A small image denoising autoencoder, trained from scratch.
Model: 2.71M parameters, 64-pixel images, encoder arch swin, encoder depths [6, 6], encoder widths [64, 128], decoder activation silu, decoder widths [32, 64, 96, 128].
Training: normuon at rate 0.0049, 8500 steps, batches of 384.
Data: trained on photos of plants, animals and fungi (iNaturalist), 77898 training examples, 41.9 epochs.
Rows from block 8 of the encoder of a small image denoising autoencoder, named by matrix and row number. Rows with one number belong to one neuron. Each number is 128 + 32 x the weight over its row's rms, rounded and kept within 0 to 255. All counts start at 0. Numbers have three digits each. After the name is the row's rms in percent of the matrix's.
After each neuron's rows are labels from the 100 images, of 14848, where the neuron reaches its largest size: "colour at peak" is the nearest of a few named colours to the mean colour under the peak; "strongest on" is what is common among them. Only what is clearly more common there than usual is listed. The data: photos of plants, animals and fungi (iNaturalist).
# gate: MLP gate (encoder.blocks.8.mlp.gate.weight, 336x128), inputs 0-127
# fc1: MLP up (encoder.blocks.8.mlp.fc1.weight, 336x128), inputs 0-127
# fc2: MLP down (encoder.blocks.8.mlp.fc2.weight, 128x336, transposed), outputs 0-127

gate.82 085:148132096074133145143056116122089063107084097111162079074089099161176140183092141115150127109111122142095107127171150145123157153119138161166150126125155122163137098066115129103154109173176169193117132145166155052143054145112123172152151162124140144139135128108143082186143124112151097140153100171143185093158151176099134125126099140154101200130136152139058078172116098062126084140110
fc1.82 095:092131158092096108154116151090148133155138132105120103104160131160161109070115108193129104083134167093131145134126175113143160147123113088169204097166182160138106090139127105128165115143100119106086187118061105170098133165111164136160152089174166121102084106131162088161121208145141052114126145109101143100143068123132167137143177101131107087058128077087182177175142115080155091130147
fc2.82 095:107128121159140086108130112135063076141083093111083143142113124142152184149118172098196176154180179104098116107126113127137185114141164159099121130103164132065177101095160140087133149139150068134152086164118121121092089059109098130120116133082146081101160150145111146152118081140134122102097104111131165182161169191179121146145134145159183172085079171145095124135059112207127113116103
colour at peak: grey
strongest on: order Passeriformes

gate.104 077:127110120122177089116132077176189095175110127082137098112097127143078142154129115111104073102113137177153077152137154132131117143145178152203130106114102154172126130160182078142173101124138154171149069155128146096127105135084165093135157161156119141083102107113156112098118044140082085121169139070178092111211133125147113087061091106144173167191132139112162158131105154150107130161144
fc1.104 119:146071152121176133124111147084087122123100118077116131128187090146048106120155117122051099182154132101104118105161112144169170109203105143179141135082106119125106163167170127192061149136089170157105124141173174115129038149129116113076117173142095090156101125128171136075081121097147116091145164141151098166132157154101168119092136108124113163117103074090144150097120147134164110170148
fc2.104 104:163127155146150144101094129141073084150180137134114107107188098200103134141160156130092126193125128091103114104103138130135160097194138137141141097105110131143078089108153135175071175145112108162068136120160172114054128142150072159083158139112116109206115110147101094118102121071173148090118151191129105154156138163114161179156177085116141150112168058063089105137129133125162092105140
colour at peak: cyan; white
strongest on: order Passeriformes

gate.221 102:116136063141157162113161158178177105138110093118100053187125119132132133153117137097103167119066145126139077096130135124162090132141157162054146065129152076157141140138138163108152154144156135099143126145136127128117151154138081201181146118194024095135145144137116124122078142135075110130146122102115125164158120141136197175127115119067165165167145128107157070130085070119139133125064
fc1.221 113:111121109153135100110100139158132095181130113116145132189099097089113119118079145090096147151036109053084121104112152104164087132043158142121173144126149159147153103113129122102138145198150108147089123095170196117100128140128113152126133121187142095169124145122147141126084132111083117118155182059144138148137158173114119153070163159105115187197116129142205125178143130116146083065153
fc2.221 107:128129112137105158146142118099154137113138104096096173132145172123170117091157132132131062119104132114064123110129140085167081144152137100148088178035054122135151158149154120168105093150177139109168133148169199085112182097164137110111093076166151125115143130135129116115115087078150156099152122151059100089167187125106112144085107149070110100119156133151127149174236122125150178120107
colour at peak: white
strongest on: order Passeriformes

gate.264 102:116145115107074045117148215162188090141138106126123125154152142131133144126086112121126145097147133162095127095197133140093129184154109160110108163173101122116081187137099197085182105118110165126177156184145094181125109124152125120140092158068135154067133196158117140128136150161157160082114134065111118070137086125100147174089077100103134128099134128160124110108088101121128122179083
fc1.264 105:156161090124162115064129135144125117122070157102099093107124116131074082162100189124174054165175176132113168101109149130164149151117162113146062128105162134179114161165123101149083110124204131112151077126108092200119085138194163136105103149098152126114166169176177120155093162095122076087154140105106156128115093132089104162076112137145170151117089086090109129134139109099149135062123
fc2.264 071:102169127122122105107123138074123118115117194082102130124150180201085118121054086124120126165155168113046077137161159142166108138169103101187069175116095094144139131117152111130086114117099098176119138155064112124140161206124128100109071117075141153109059163138118140181105151098137126102139136153103081122111100135102192152187155122192087123167122149146091148152148143123122096145117
colour at peak: grey
strongest on: order Passeriformes

gate.74 109:184124122142070074079135128097168138127075133143174150106187204158101161064111126109118093120108081109127121069217118155163108156123155096161095098165113129149155156151107169114189129108135127132185140153119099128069150117133110114151133136089164133089136178175075104139152117152148142109148145115104122079131110181159142152087083109075150132084147149082144078076075099145148130182138
fc1.74 097:103078116096169075181174106091088102149077149149052138070166085156120150170126114131108093137137135147173105138090136142146194106136184078117144141115169189111134164088069113128132076127158150128144133106121083180124125123137126116076140169093169117072160133155134089151141123113133118132179179068115162139182141127121142207126103119101124111126170151149145093087087088163132142058150
fc2.74 082:128109053145146127089170099125163105129158161109087142198062169150113133133101144117163170188155093117093087104155124124132119167160083117169101150176102105103083109110113107116147167163120121126108100123097190065099167182091124058127102135165086194137045169095128112134119170149168145105122122205128083118126156133128117109153164142124114097130102086144185111180121164139127128127082
colour at peak: pink
strongest on: order Passeriformes

gate.185 088:169117080142129065068122082168136123159070135112138152159060136068103104137163133140115085101126145133119138135148140176196127131045172163131100133199098140143200139082139167140137039101123119123127142174138131161151150139145103094134146190166131150139108154135118062116078062084111094122115133069108114113123098137130149106107107119152168119136158070113146172135124139149181160092163
fc1.185 129:074171141145084169159090170163113125129121114148076160140130136135129084145117083200117144172107104146171153179166072130099154119132127144151136116122106113112058139150131120081111147122179065110158096175072099173137056117106135131125139109098207137088185187105080197127133121106138140132086135150124105157138096073065108162127168121142168169109086143107113168136110082132167144174134
fc2.185 105:088102123151121103148081081169129156140107096136082180137097144157126114104108095158075151145113129131150130169175115140114150107146138127118180156134123090147053207114142150076099169128140066167181086169090093169174063115111127149168121143131156204081199174094140116134150124084149107162122099173090090125117140082106118112162145139155123115112084084140106200108131078104145104174131
colour at peak: white; cyan
strongest on: order Passeriformes