A small image denoising autoencoder, trained from scratch: encoder patch size [4, 4], encoder widths [64, 128].
Rows from block 6 of the encoder of a small image denoising autoencoder, named by matrix and row number. Rows with one number belong to one neuron. Each number is 128 + 32 x the weight over its row's rms, rounded and kept within 0 to 255. All counts start at 0. Numbers have three digits each.
Before each neuron's rows are labels from the 100 images, of 14848, where the neuron reaches its largest size: "top examples" is what is common among them. Only what is clearly more common there than usual is listed. The data: photos of plants, animals and fungi (iNaturalist). In brackets: how many of the 100.
# gate: MLP gate (encoder.blocks.6.mlp.gate.weight, 336x128), inputs 0-63
# fc1: MLP up (encoder.blocks.6.mlp.fc1.weight, 336x128), inputs 0-63
# fc2: MLP down (encoder.blocks.6.mlp.fc2.weight, 128x336, transposed), outputs 0-63

top examples: class Aves (90); order Passeriformes (51)
gate.156:164085129138185135127140075137180141091106127144137139172088118113164099114140109137146119152144134122111129137157162104128142176154080162161144115166076133132180083112121122148118114126047151
fc1.156:106127100104164165124137163191105150117091177183155124093066108136102093089149103219157108126137110171134132109126124108145102150155110177153099138124120117132145076150131128077123067146111127
fc2.156:081171083108120084175124111170119122129108157125129112140172152129116096183125130154108111171169102111165097062165108135130137140123085138171132105130102186061152115216104130082118078147127143

top examples: class Aves (86)
gate.226:087140128187137123151177094072035126123162118129135127148078101077183163130100126133079142108125140134075124119110109134149092198154100128180141150178062151157090110128121093120154109142136176
fc1.226:179200126125080100074180128140113159069160123088123116118106106138072111119110147146152165169113147112128120155143141094221122089126143167093128124121106172159112150126112048132142115101158123
fc2.226:100115118075177105120168134084117105096147132122147073135140111083109068120163160087122155099134114109113133133153107185139125136147093168092164169138211133115115078138075072120110153140122085

top examples: phylum Chordata (92); class Aves (91); order Passeriformes (72)
gate.288:114149152116206070140179136062131115146130110143102127131126094104114183173132157170132148065090135139183082131116140103167116162153107115154141097084132144163147143039122135123193119177091118
fc1.288:084105137198146151139083124105120165081153134118103110162153130140112158125096105075099087154134137144150104131142124071095128085137164130141129091106094144150157088163175117105161177100113086
fc2.288:161143111153117031157115080102154134099118155121138119153079077148070089123117121167147118158106092162096120080150110134132155162126161157125111142150154128076137093139121156120172193167143168

top examples: class Aves (92); phylum Chordata (92)
gate.144:141151183150069076092192123130151153079191134131108144174110132095143180066149139144151193052177150117125128141144076146167094129142095096139139143185085110107132206075111149089130143137163151
fc1.144:115133113113097109146117129145064103093181090120076181127118121144115152142131139138127078184136110148126108154093142131155124215172127111183185159162081153132100120095075154089083141136146078
fc2.144:151110093067149141181160131116119203095201101121154132053157150130100112138150102107150130130173178192102172145099128167123116124108111122183086142182183157081146089173099124146117110085130139

top examples: class Aves (85); order Passeriformes (61)
gate.21:115166097148141134150117099086117168086079129121085149132164168137106126107096101191116037147111165129126050093104105100168109137128060122142186121120156153066145062109165128080086200071116175
fc1.21:158154165165120157139163090092100137102115125132124124107129069167149137105232147162148111071162109161131093136149132110058115099101144105181108092174155101137122156095123097089153097133122098
fc2.21:127101165097147128138171095076121140111076158129164133135152144137127125116211112138124117119128108114149061115155122121060175133095095108183133119124189129103169170083089149078140144091123130

top examples: phylum Chordata (94); class Aves (88); order Anseriformes (27); family: Anatidae (27)
gate.68:118133130097144096176075098194136109152125135123177094131162128077069120162109162130140131102197088193123127122159070096153161186148086096118120159086128102143085129137167140097173149190107188
fc1.68:148133119188053148124041182115173089110140150164184103167123128098157114110131086118167106128123126115072156074134124144130080124117158110168082140130114090100125138163113116156143078085128157
fc2.68:131150173116150133135072129194192085160124112106099062124160144125089132108086164165071136157111120112120163186159053135156072180134114131113137152098184103130078145128098070146147104163118109

top examples: class Aves (85); order Passeriformes (59)
gate.225:197129131179083107147103095152115125102140101108143107131177183090131137115092066104122159085140061129114186139168139066136093112165157126110073164132145048143174117230124119139113205092142116
fc1.225:143126087151127107145057147175198095143091062055140129083136133095076093132111168130127113131139130140141149168157069130107110124111120141044149128117105145119108136159090185130124199138162080
fc2.225:142136112090188100144167132163141151091120154080116146094103135144118114177082117164221171192145117110097111133202110128126091175141092122108102135171150100143126122108108120102129185116155121

top examples: class Insecta (59)
gate.196:059074131109129162169143181119120169111125170194145165097108131122091130106092158187096125095122148120145140161161163140193050104093114122149179111071132150106143148075159140117123124113130126
fc1.196:077138122085065101141087154154177131074106142111071158139164156166117047111116126147147154172154204125147140133108112103113122076090090091132133160110120098091132092145101155151127054167129172
fc2.196:140106174095115114119123101103170049156132087076134079165139152108122117176127172175129107153156093110069164162134094134159160142052094146130141152050126124159123086135115142109115061099151092

top examples: phylum Arthropoda (61); class Insecta (60)
gate.247:164201158127110151088112119094127153122099130162120133101101120145136143095137120130069099075160097120092114124117128124165156094197120153088082171153137119106132104141114161128137096147138192
fc1.247:136111162132130137183155136076193196125116162083134130118147088095131137128177161141188120099146103163111132125133103083177098192176153163163115163098091133078056120137110067127163078157145105
fc2.247:154212150087155141148087189101137143113135102201130130102152097120144081148140137098129136054150148101117084172164150089159088159116131149072139142145095101122138133099137139159183151133125156

top examples: order Passeriformes (53)
gate.220:101157151164091105153113153152172134093139109156136159108142146176042121205141027143185095136116105099091135140123187106129127166205122126075161112128141139151126152154135109223138108174119162
fc1.220:161112113149096098110176158043134125142129162185076138087106139088175106123101149123102146122173083142080139102150101116162134141109201183150115136102097112099162096112120114090133117129140064
fc2.220:124129167092134162088126140091160106150184092142165154128149132136187096208104142128121100114097162168113197077171128110176137131104153173122127151191146135141097119100062066126113162113150112

top examples: class Insecta (70); phylum Arthropoda (70); order Lepidoptera (37)
gate.324:095117120115076169079120156106100130150082109070101121111137091157144069142175111134136148174094140099080097140141178125145141119137113174127109092128080175122046221167095136067129147143149143
fc1.324:082092125085110144103092148112134139113100134066137113155125140141165071164097147149104200121126189113150119054095119121115036090110100148126076103121113153071174158143120123176096175129074163
fc2.324:184163088193093167130132097126154177171105142135120160038161162165126105200160130186132158084095182141168093169129058133097117122129129135133084129118124151081188136135080119145063121131054104

top examples: class Aves (91); order Passeriformes (67)
gate.127:079145125106172081076085097148109162123085155155124108165192151098143128081136136109153133133119172158159143187197174108071091106145137094135091115117097139151094147097137138152162092084142145
fc1.127:093132121126152097095146146164140077149171174124185154086144095133091173162126095088094133119157032111084110061075101134126153141084096147073138116162124110158084102144091117084149181176177149
fc2.127:102162159142128082119083073096121096187186118101110076137168109120251084129184110138096130139105151111175165190145077081129130142064105107151112126151126126136115130096118105116230066152109125

top examples: phylum Tracheophyta (28); kingdom Plantae (28)
gate.253:114098105099115107121135193072130120196161099127103121192182121153131104110102070101106132149124108110112121074116128110123144133082186161063161099171078101144183070170133094121168125120188173
fc1.253:190168147164168121159134126148116103178118095103122121127143108125191115091140128167161066137124124085056130149112140166100169093203098053077160146111157127104108152151136082071168120113154130
fc2.253:141124096082176120145129116128122097140103083114136133126143112096121137105083115119161098208132159113093122153103105111169188150169115159176157100103203129098081171155138081133108139142180155

top examples: class Aves (85); order Passeriformes (51)
gate.70:137149172110107122104117144128080182160128140175158163113159116045125122083106187152126116079134130113057080123109128116154140092123085112166128135100089196147111170149183117124151099077093147
fc1.70:131133118089114088094095060089082134079103157144111146136148134092135071100173127130127143131087101144163160153153137126115129114107137127182166137106135130154130191145152097090087071140091111
fc2.70:108183160105037109124161104125104135076100136165177176104179157042149083085156103152130119071116106153111130162141153111144131119133127103119129150075094172175135202167122079122110117067122091

top examples: phylum Chordata (95); class Aves (94); order Passeriformes (56)
gate.42:110090101104112131121121160127150132183106133103095178151207121173106120166068155173136142096110159073158137176104156159113101104109195110146046123099137089122174119072087170113123109127120112
fc1.42:088104155145125177134135122136093157047113163106102163159102112090157134127100156135130117143133159094138119115091140072181116129176151159104141154129166150111092141153169097074177137138132178
fc2.42:119063150096106105110119113118142170152104165151142138075145153219139139158097128144151129142110102163139054102096201141116139107116128109079068117174144097182106161090156178167169069079113139

top examples: class Aves (85); order Passeriformes (51)
gate.12:124129159137103128085134153115124135130175061121147146182116157101175091111121047110082131128078152105155198092130122123084115098094120116081104163152115143164143128124120120111133099149167191
fc1.12:070149177159130140162100134097115114198120103122130096080142087176164141116155111118115136130080137132174174209157126130143138147184112087101175161078178131101120120088134162172093136089133147
fc2.12:125145089085106144106083114133124125198160129119125113082146121161155135186192128138138079065129136142129158166133160109152071132124143158090114095106097113135147062109176167136155154155066103

top examples: order: Lepidoptera (34); phylum Tracheophyta (26); kingdom Plantae (26)
gate.313:132099135132149127180147143143082128127135099094088127097134058146087138138114099134122140125178115107110129135061097102147161157072117202123191189211105171131104160085060123142134131134189104
fc1.313:127043139098161119153139179150112123107143133146113097101123129143104146119154138134158121124175095134084141148046125105137157087058185142139180183168116085146091140093082109175093148126148091
fc2.313:127136122145136155145141103156116135126081142082161129108125157162085141109173165146130155141166075142170077118116103145078161104109127105164148092045120187135148094146128147153092073153070118

top examples: class Aves (83); order Passeriformes (50)
gate.151:096105094088154165128106162118193153145105175053145043094171161090071157078114141152175099123171082136143138156093134131135154178093122061108193103123110118108068165119156118129146108129143141
fc1.151:127151137132127102092106147160174166129095140121151027103068094102155139084161150148184145113129081133126107169122174160156143176161156153110116096190115117104098180140130148153142135103121082
fc2.151:124168160149139086087087084146153142154081171128183077100114114098131107105183161115169115091117101142139141140137137134153111186141136154106121133177111116132041154105187124165128089163084154

top examples: phylum Arthropoda (68); class Insecta (64)
gate.302:129171119100127174136103168167170143136109145152136139126082132139031105151108129202113130085131080086179084145106158093128141121110163151116126063119102118091208139154144137111092136140111202
fc1.302:134128135135184147120107124105097123173076164079087152098120114118136123178115135133154069169237128144118155206112111129127182142097101160152110182167170074143088101116076115122100207080181117
fc2.302:147145099118181125146129157127136161158123217100143147152127113173118095123111102138141108073101142105151154147122178137127144162133096137087095089180150106104089139111155088099106171124133148

top examples: phylum Arthropoda (66); class Insecta (64)
gate.90:120181134161104151060087151130126152115036115126128144110115146131110128104148116152136106134065065144085119108139089119108099102127187139153170117128146054183116130137078098086139171145169162
fc1.90:143121118152120156105154154195095172131114088172149170129135145151123116173171104144150125070088092144088095125187163136118072128133164108119106135095158145084122142122158167116139133105101104
fc2.90:131120087225133120166119112160096171108081127167117176143175099128103181153148090155154121152105103102143109130142161128143149063143122101158140085130107128137168210115134134152144133102075106

top examples: class Aves (85); order Passeriformes (62)
gate.209:091127134133079104130156172168112111152118134111097145097249100147143076137077142175163146119086162138149114193115091106124131125123128133066157122136089118114063113115165105145082092152163111
fc1.209:118121144150141141168079081150114105115133077111145119117214121119119148136156125098121160088130126152139109119090104064190129126162082122085109177059140102154051134126086152158107144133117097
fc2.209:096170145172153127073079107141149167109092123058108130138164157115120130181168131127146157142115107189145136125079149095146130157159096130120127192124131120141105183136083191139117147095118096

top examples: order Passeriformes (58)
gate.82:147196123065083059162126125107134089140147139046164151140152114096104116048116168172154077110083138120135155089093199154147155142184120141170138143103147144130068186105140132154112034130107156
fc1.82:120113103124139181133163135136123098208110079095198115165180089194121108100080116144133141106117149159157175133120131139160166112116034151108137159153134124133120074170130090172078082137113117
fc2.82:122149102166163143094103146164160154086150090157056193133180173121037224163056106039145126122127156116158109163112114112143131082082118092123150164116082131151145141142100115164148155134158088

top examples: class Aves (91); order Passeriformes (69)
gate.8:122168088124172157159100122137113186142158151171106175110148101111153093172178103177105134159158110144133143122098099062124189175155126049158075137134178093122144139087137095144091118124096097
fc1.8:171109102097140162095071074135122155105108171074079128149132173140164223117156133170138136161106128111127144194101122130162137089139160092145119124121103067188177171120095140104079113069061080
fc2.8:188092123094162177135042115103148165154118147112110101228120208103108149144135127070130197184101107123097153140132155093096167096088159110137131169091137102149124167115101120058111181109133109