config.toml
crop_scale_min = 1
translate = 0.06
rotation_deg = 5
encoder_mlp_ratio = 2.67
encoder_fused_qkv = true
encoder_inner_norm = false
encoder_depths = [6, 6]
nesterov = true
lr_schedule = "cosine"
Rows from block 5 of the encoder of a small image denoising autoencoder, named by matrix and row number. Rows with one number belong to one neuron. Each number is 128 + 32 x the weight over its row's rms, rounded and kept within 0 to 255. All counts start at 0.
After each neuron's rows are labels from the 100 images, of 14848, where the neuron reaches its largest size: "responds to" is what is common among them. Only what is clearly more common there than usual is listed. The data: photos of plants, animals and fungi (iNaturalist). In brackets: how many of the 100, against the usual share in percent.
# gate: MLP gate (encoder.blocks.5.mlp.gate.weight, 160x64), inputs 0-63
# fc1: MLP up (encoder.blocks.5.mlp.fc1.weight, 160x64), inputs 0-63
# fc2: MLP down (encoder.blocks.5.mlp.fc2.weight, 64x160, transposed), outputs 0-63

gate.65 [154 120 161 103 128  82 106  99 188 134 107 213 125  90 126 144 124 137 208  99 127 176  93 192 133 110  97 190 128  98 122 126 102 107 153 142 156  65 135 156 174 140  93  86 122  73 130 109 180  91 128 141 113 103 141 150 128 106 106 108 117 142 162  98]
fc1.65 [158 147 137 138 110 114 123 101 115  74 110 116 136 139 204 146 129  99 174 103 150 136  91 175  30 144 171 132 119 120 168  60  97 132 142 160 144 138 117 178 134 100 136 131 132  49 102 186 138 130 150 120 104 164 106  82  94 127  86 107 157 149 159 141]
fc2.65 [ 77 172 118 137  25 146  92 168 144 164 106 121 178  93 105  68 163 120  74 138 170  51 173 160 150 143 171 152 134 131 116 112 192 176 107 154 122  93 148 144 147 127 129 110 107 145  95 148 128 105 147 120 115 113 109 137 130 153 142 106 151 141 119 174]
responds to: phylum Arthropoda (70 vs 30.8); class Insecta (64 vs 29.2)

gate.47 [ 73 198 178 163 135 137 179 169  86 133 124  97 135 136 133 145  99 102 113  87  77 108 126 116 106 125 116 100 137 123 179 187  65 157 102  64 142 124 166 170 126 139 121  99 185 173 110 110 103 109 120 123 144 148 149  83 116 110 183 116 118 110  68 125]
fc1.47 [129  95 124 138 171 120 142 128 126  83 136 144 167 200 158 125  66 116 138 103  91 121 160 156  77 162 117 108  78 120 141 171 115 133  90 103 159 189 151  97 103 126 122 100 182 172 112 134 146  48 125 133 142  99 182 138  96 107 178  86 123 138 177  88]
fc2.47 [176 115  99 161 130 151 163  63 130  88 160  96  88 135  98 127 146 149 153 187 145 145 113 134 145 103 134 111 131 146 189  91 168 104  71  82 114 128 132 108 138 160 157 135 185  78 146  77 115  61 126  99 109  90 131 166 138 160  84 133 196 115 127 165]
responds to: order Passeriformes (57 vs 25)

gate.45 [135 136 106 186 153 128 151 234 184 106 185 154 144 106 116 117  75 103 105 111  78 138  91 143  95 149  96 111 115 179 129  86 112 135 148 104 129 158  97  93 182 164 140 110 163 110 117  63 178 162 109 113 117 120 144 131 147  77 110 134  92 144 136 138]
fc1.45 [195 181 142 149 146 180 123 164 149  32 141 159 175  99 132  92  86 111 121 122 113 158 103 135 141 145 120 152 128 139 109 116 110 103 183 167  89 112 159 112 125 170 189 136 125 134  75 109 137 137 132 127  66 140  68  64 152 125 113  97 115 113 100 108]
fc2.45 [150 121 100 103 168  78 125 141 165 112 107 138 148 169 139 152 103 122 122 124  93 156 164 154 139 217 144 126 117 129  89 152 103 123 180 169 131 110 157  93  85 108 134 113 171 149  93 169  93 146 128 191  92  79  99 137  84 148 197  93 142 132 124  55]
responds to: class Aves (90 vs 55.1)

gate.64 [179 159 127 147 138 116 113 114  87 119 119 115  85 166 215 102 119 162 111 123 184 201  95 153 104 173 144 132  67 157  88  95 120 163 145 121  61 131 145 171  97 122 105 141 128 137 106 113  85 104  75 172 114 110  83  77 149 149 148 136 140 130 153 114]
fc1.64 [ 80  51 127 144 103 150  71 128 109 120 106  79 143 125 170 153 132 172 117 100 198 120 159  76 136 188  95 151 152  69 142 121 111  99 162 102 123 137 115 136 124 128 153 124 182 111 154  88 165 127  97 150 196 130 116 171 125 144 109 143 108 172 113  69]
fc2.64 [167 121 123  82 129  92 163 117 194 107 161 116 188 106 192 124  78 134  96 162 114  88 146 124 107 120  94  97 117 170  94  87 148 125 152 104 189 117  89  82 115 164 117  95  92  91 164 142 142 165 198 122  77 123 131 144 118 109 123 143 123  85 179 128]
responds to: order Passeriformes (52 vs 25)

gate.75 [127 126 139 108 103 129 112 100 200 127  55 152  71 139 131 125 136 120  78  72 168 165 103  96  95 156  83 147 132 122 153 119 110 116 173 128 172 131 166 102 141 163 100  90 128 183 139 150 110 152 186 152  55 158 135 149  69 113 181 153 143 119 136 103]
fc1.75 [175 157 151 152  75 151 164 102  85 105 109 103 138 125  75  97 153 133  95 180 152 137  96 154 125 144 123 150  98 182 101 189  65 115 125  78 129 154 180 101  84 112 112 140 100 105 121 106 101 144 103 119 130 145  57 191 182 138 133 129 148 173 154 156]
fc2.75 [ 63 119  86  63 175  90 105  72 113 183 133 154  98 117 179 156 134 121 189 105 132 133 198 147  68  85 138  96 161 106 143 127 131 117 112 190 164 149 111 160 149 135 148 129 140  97 129 151 132 127 111  81 149 152 160  82 103 135  92 158 155 120 109  90]
responds to: phylum Arthropoda (64 vs 30.8); class Insecta (62 vs 29.2)

gate.58 [150 153 135  81 149 149 140 119 101 205 116 196 225 112 102 119 125 135  98 143 171 162 113  97 134 129 156 102  94 133 101 116 189 134 132 129 165 113 121  91 210 109 119 123 114  86  62  77 132 111 112 153 100 132 104 107  87 153 102 154 135 153 114 130]
fc1.58 [186  80 101  92 134 119  62 130 115  90 162 131 172  71 153 132 155 117 122 168 122 152 163 149 129 188 147 113 119 165  72 104 129 144 186 137  96 131  59  93 121 156 104 142 159 137 100 143 142 194 102 107  90 121 111 172 169 154  73 108 121 114 145 152]
fc2.58 [153 135 130 136  79 141 145 143 144 138 113  89  82 155 100 112 129 134 103 147 125  42 141  84  97 134 203 175 144  94 150 109 149 113 105  69 155 128 188 142 137 175 182 110 146  54 146  87 128 101 149 140 147 111 168 173 152  94 121 141 169  93 146 158]
responds to: phylum Chordata (96 vs 60.9); class Aves (94 vs 55.1); order Accipitriformes (25 vs 3.9)

gate.93 [152 143 129 134 129 135  97 214 200 101 149 151 192 131  51  57 132 133 119 131 116 102 111  97 120 173  89 132  89  64 146 149 104 176 107 153 115 165 145 139 146 191 115 151 140 144 125 107 150  89 123 107 100 113 150 142  68 148 137 104 108 103 120 150]
fc1.93 [ 54 144 109 130 132 108 183 147 184 117 109 113  95 151 134 138 129  88 105 168  77  71 136 115 108 127 171 118  97 136 141 171 141 133 128 196 115 147  94 190  94 143 122 144 111  85 162 179 109  91 177 166 156 135  68  79 171 126 112 132 103 104 127 164]
fc2.93 [136 119 139 176 157  99  84 212 152 127 144 128 149 130 105  98 107 180 124 106 149 130 135 115 105 109  86 127 100  59  83  94 125 191  99  93 114 176 194  73 120 179  89 110 130 140 140 123 169 101 139 102  95 133 158 151  69 143 119 143 148 111 141 181]
responds to: phylum Chordata (98 vs 60.9); class Aves (97 vs 55.1)

gate.131 [170 151 181 124 121  93 134 171 184  92 163  81 150 139 127 172 119 122 124  98 113  95 107 154 166  66 133 136 129 173  64  89  85 132 137 154 142 170 116 134 162  70 108 116 193 104 131  94 102 145 108  63 169 104 107 117 184 117 106 162 143 104 117 112]
fc1.131 [174 143 116 196 177  77 147 117 130 171 150 162 114 144 161 129  99  78 120 135 191 187 118 152 109 183  89  91  82 170  96 135 172  78 148 100 121 153  97  70 178 152 101 140 149  94  96 129 116 111 116 101  91 141 156 128 157 121  82 111 150 113 130 114]
fc2.131 [140 134  90 149 209  84 154 145  71 142 149 168 126 133 114 104 116 101 150 132 195 192 152 150  90 147 151 134  88 110 135 152 175  71 125 126 157 130 143 131 109 121 111 119  99  69  80 179 129  90 133 153  69  96 122  95 136  96 107  77 183 142 139 134]
responds to: class Aves (89 vs 55.1)

gate.98 [164 121  87  96 138 119  77 124 153 125 183 116 160 112 122 147 167 107 118 115 200 107 105 138 129  98 155 131  82 106 143 139 109 116 128 202 118 178  93  72 184 167 116 140 101 121 146 129 163 125 134  46  68 191 144 118 137 145 128  94 117  91 120 177]
fc1.98 [182 136 131 158  88 112 161 122 113  97 146 152 172 126  62 150 127 111 108 130 114  96 102 124 139 174 124 112 108 127 144 154 101 115 123 164 137 178  86 121 189 105  84 182 105  93 112  79 134 148 150 101  99 217  49 160 124 145 156 100 139  75 149 130]
fc2.98 [147 114 163 118 131 118 123 107 167 105 140 115 164 167  55 164 140 141  70 103 158 131 156 109 121 136 149 129 113 169  70  76 112  69 140  95 154 155 154 160 134 195 104 138 174 113  83  95 151 127 181 118 154 122  89 173  92 119 193  99 101 126  98 170]
responds to: phylum Arthropoda (60 vs 30.8); class Insecta (59 vs 29.2)

gate.19 [164 133 110 105 140 178 142 115 175 117 153 129 150  91  70 141  69 132 145 164  79  95 105 146 161  94 117 127 178 155 158  58 112 168  92 191 153 117 141 115 167 129 159 129 150 140 113  49 139 105 126  77 118  99 123  96 110 165 180 123 114 124 173  92]
fc1.19 [125 149 129 167 180  97 152 121 163  97 158 148 172 114  86 128 134  90  94  55 155 163 143 103  65 231 135 117 112 124 109 141 142  97 124 106 147 170 125 107 167 117  63 122 133 149 135 156 152 140  92  86  73 118 134 118 174 120 175  98 140 124 158 156]
fc2.19 [ 95 130 143 105 191  75 146 116 143 127 151  92 158 150  74 191 121 118 102  85  72 172  94 173 110 163 130 112 103 134 167 113 109 162 103 145 159 143 152  86 109 149 147 102 138 139 111 132 170  81 106  85 165 133 119  90 104 114 218 142 157  95 144  86]
responds to: order Charadriiformes (27 vs 7.6)

gate.38 [124 130 118 113 122  90  98 175 128 178 143 161 141 142 162 101 127 142 162 166 109 133  51 106 111 169 132 128 135 126 159  81  79 132  73 152  93 132 116 151  97 137 123 113 118 142  92 113 150 174 182 115 140 202  44  92 104 154  58 163 114 137 132 166]
fc1.38 [120 206 145 144 156 124 119  83 153 132  84 135  94 122  59 102 157 180 122 154 205 156 168 125 168  95  91 166 153  62  72 146 132 106 129 178 131  90 134 140 142 157 130 120  73 122 137 105 138 143 100 105 138 133 154 116 105 107 109 162  90 192 120 118]
fc2.38 [101  81 103 125 121 190 115 132 106  59 118 153 124 144 186 159 157 101 145  36  62 119 125 209 163 122 115 136 117 174 193 110 142 122 150 107 120  92 136 147 113  92 144 132 144 131 144 156 159 106 103 111  86 129 158 170 154  87 115 120 143 121 166 100]
responds to: order Passeriformes (51 vs 25)

gate.16 [122  92 141 129 123 152 106 152 153 140 125 129  80 159 123 139  67  95  83 164 133 155 124 153 139 169 113 134 135 143  86  95 129 125  94  97 121 167 148  95 137 178  81 109 141 166 170 167 203  70  82 148 101 139 154 125 127 182 112  65 134  47 165 136]
fc1.16 [124 120 191 116 116 131 165 104  93 110 153  71 157  91 168 149 107 143  93  87  82 176 124 181 138 144  95 134 123  49  97 116  92 120 132 168 128 193 128 112 146  99 144 122 155 143 121  93 144 103 144 140  96  67 160 174 107 186 170 110 102 102 120  79]
fc2.16 [118 153 162 119 124 102 134 196 151  72 199 140 139 112  59 157 129 147 103 124 130 134 142  71 135 141 140 155  44 115 150 159  91  71 128 122 132 124 131 151 154 134  96 116 109 157 147 120 177  63 174 115 132 157 128 182 101 115 128  55 140 155 106 114]
responds to: order Passeriformes (52 vs 25)

gate.39 [178 142  93 152 156  68 134 122 205  90 161 149 122 112 112 143 122 105 111 123  66 136 125 111 102 207 112  70 123 135 152 123  86 216 106 113 167 157 131 135 119 129 108  71 127 131 109 127 114 138 103 130 126 146 186 112 164 164 174 147 138 108 105  75]
fc1.39 [119 162 175  57  64 126 126  70 129 124 133  64 136 155  82 161 188 124 143 155 130 116 131  76 160  70 130  94  83  76 160 150 112 152 145 117  92 118 108 165  95 108 118 142 134 124 169 164 111 135 115 171 178 117  89 123 136 130 124 158 107 145 169 183]
fc2.39 [178  88 118 143 124 132 161 209 168 145 122 154 156  90 128  82  89 104 101 162 114 151 108 161 131 103 165 103 157 146  97 209  90 159  95 123 126 120 172 138 101 130 148 113 108 180 117 137  83  92 170 117 116 129 177 150  90  72 140  79 102  80 138 144]
responds to: phylum Chordata (94 vs 60.9); class Aves (93 vs 55.1); order Passeriformes (64 vs 25)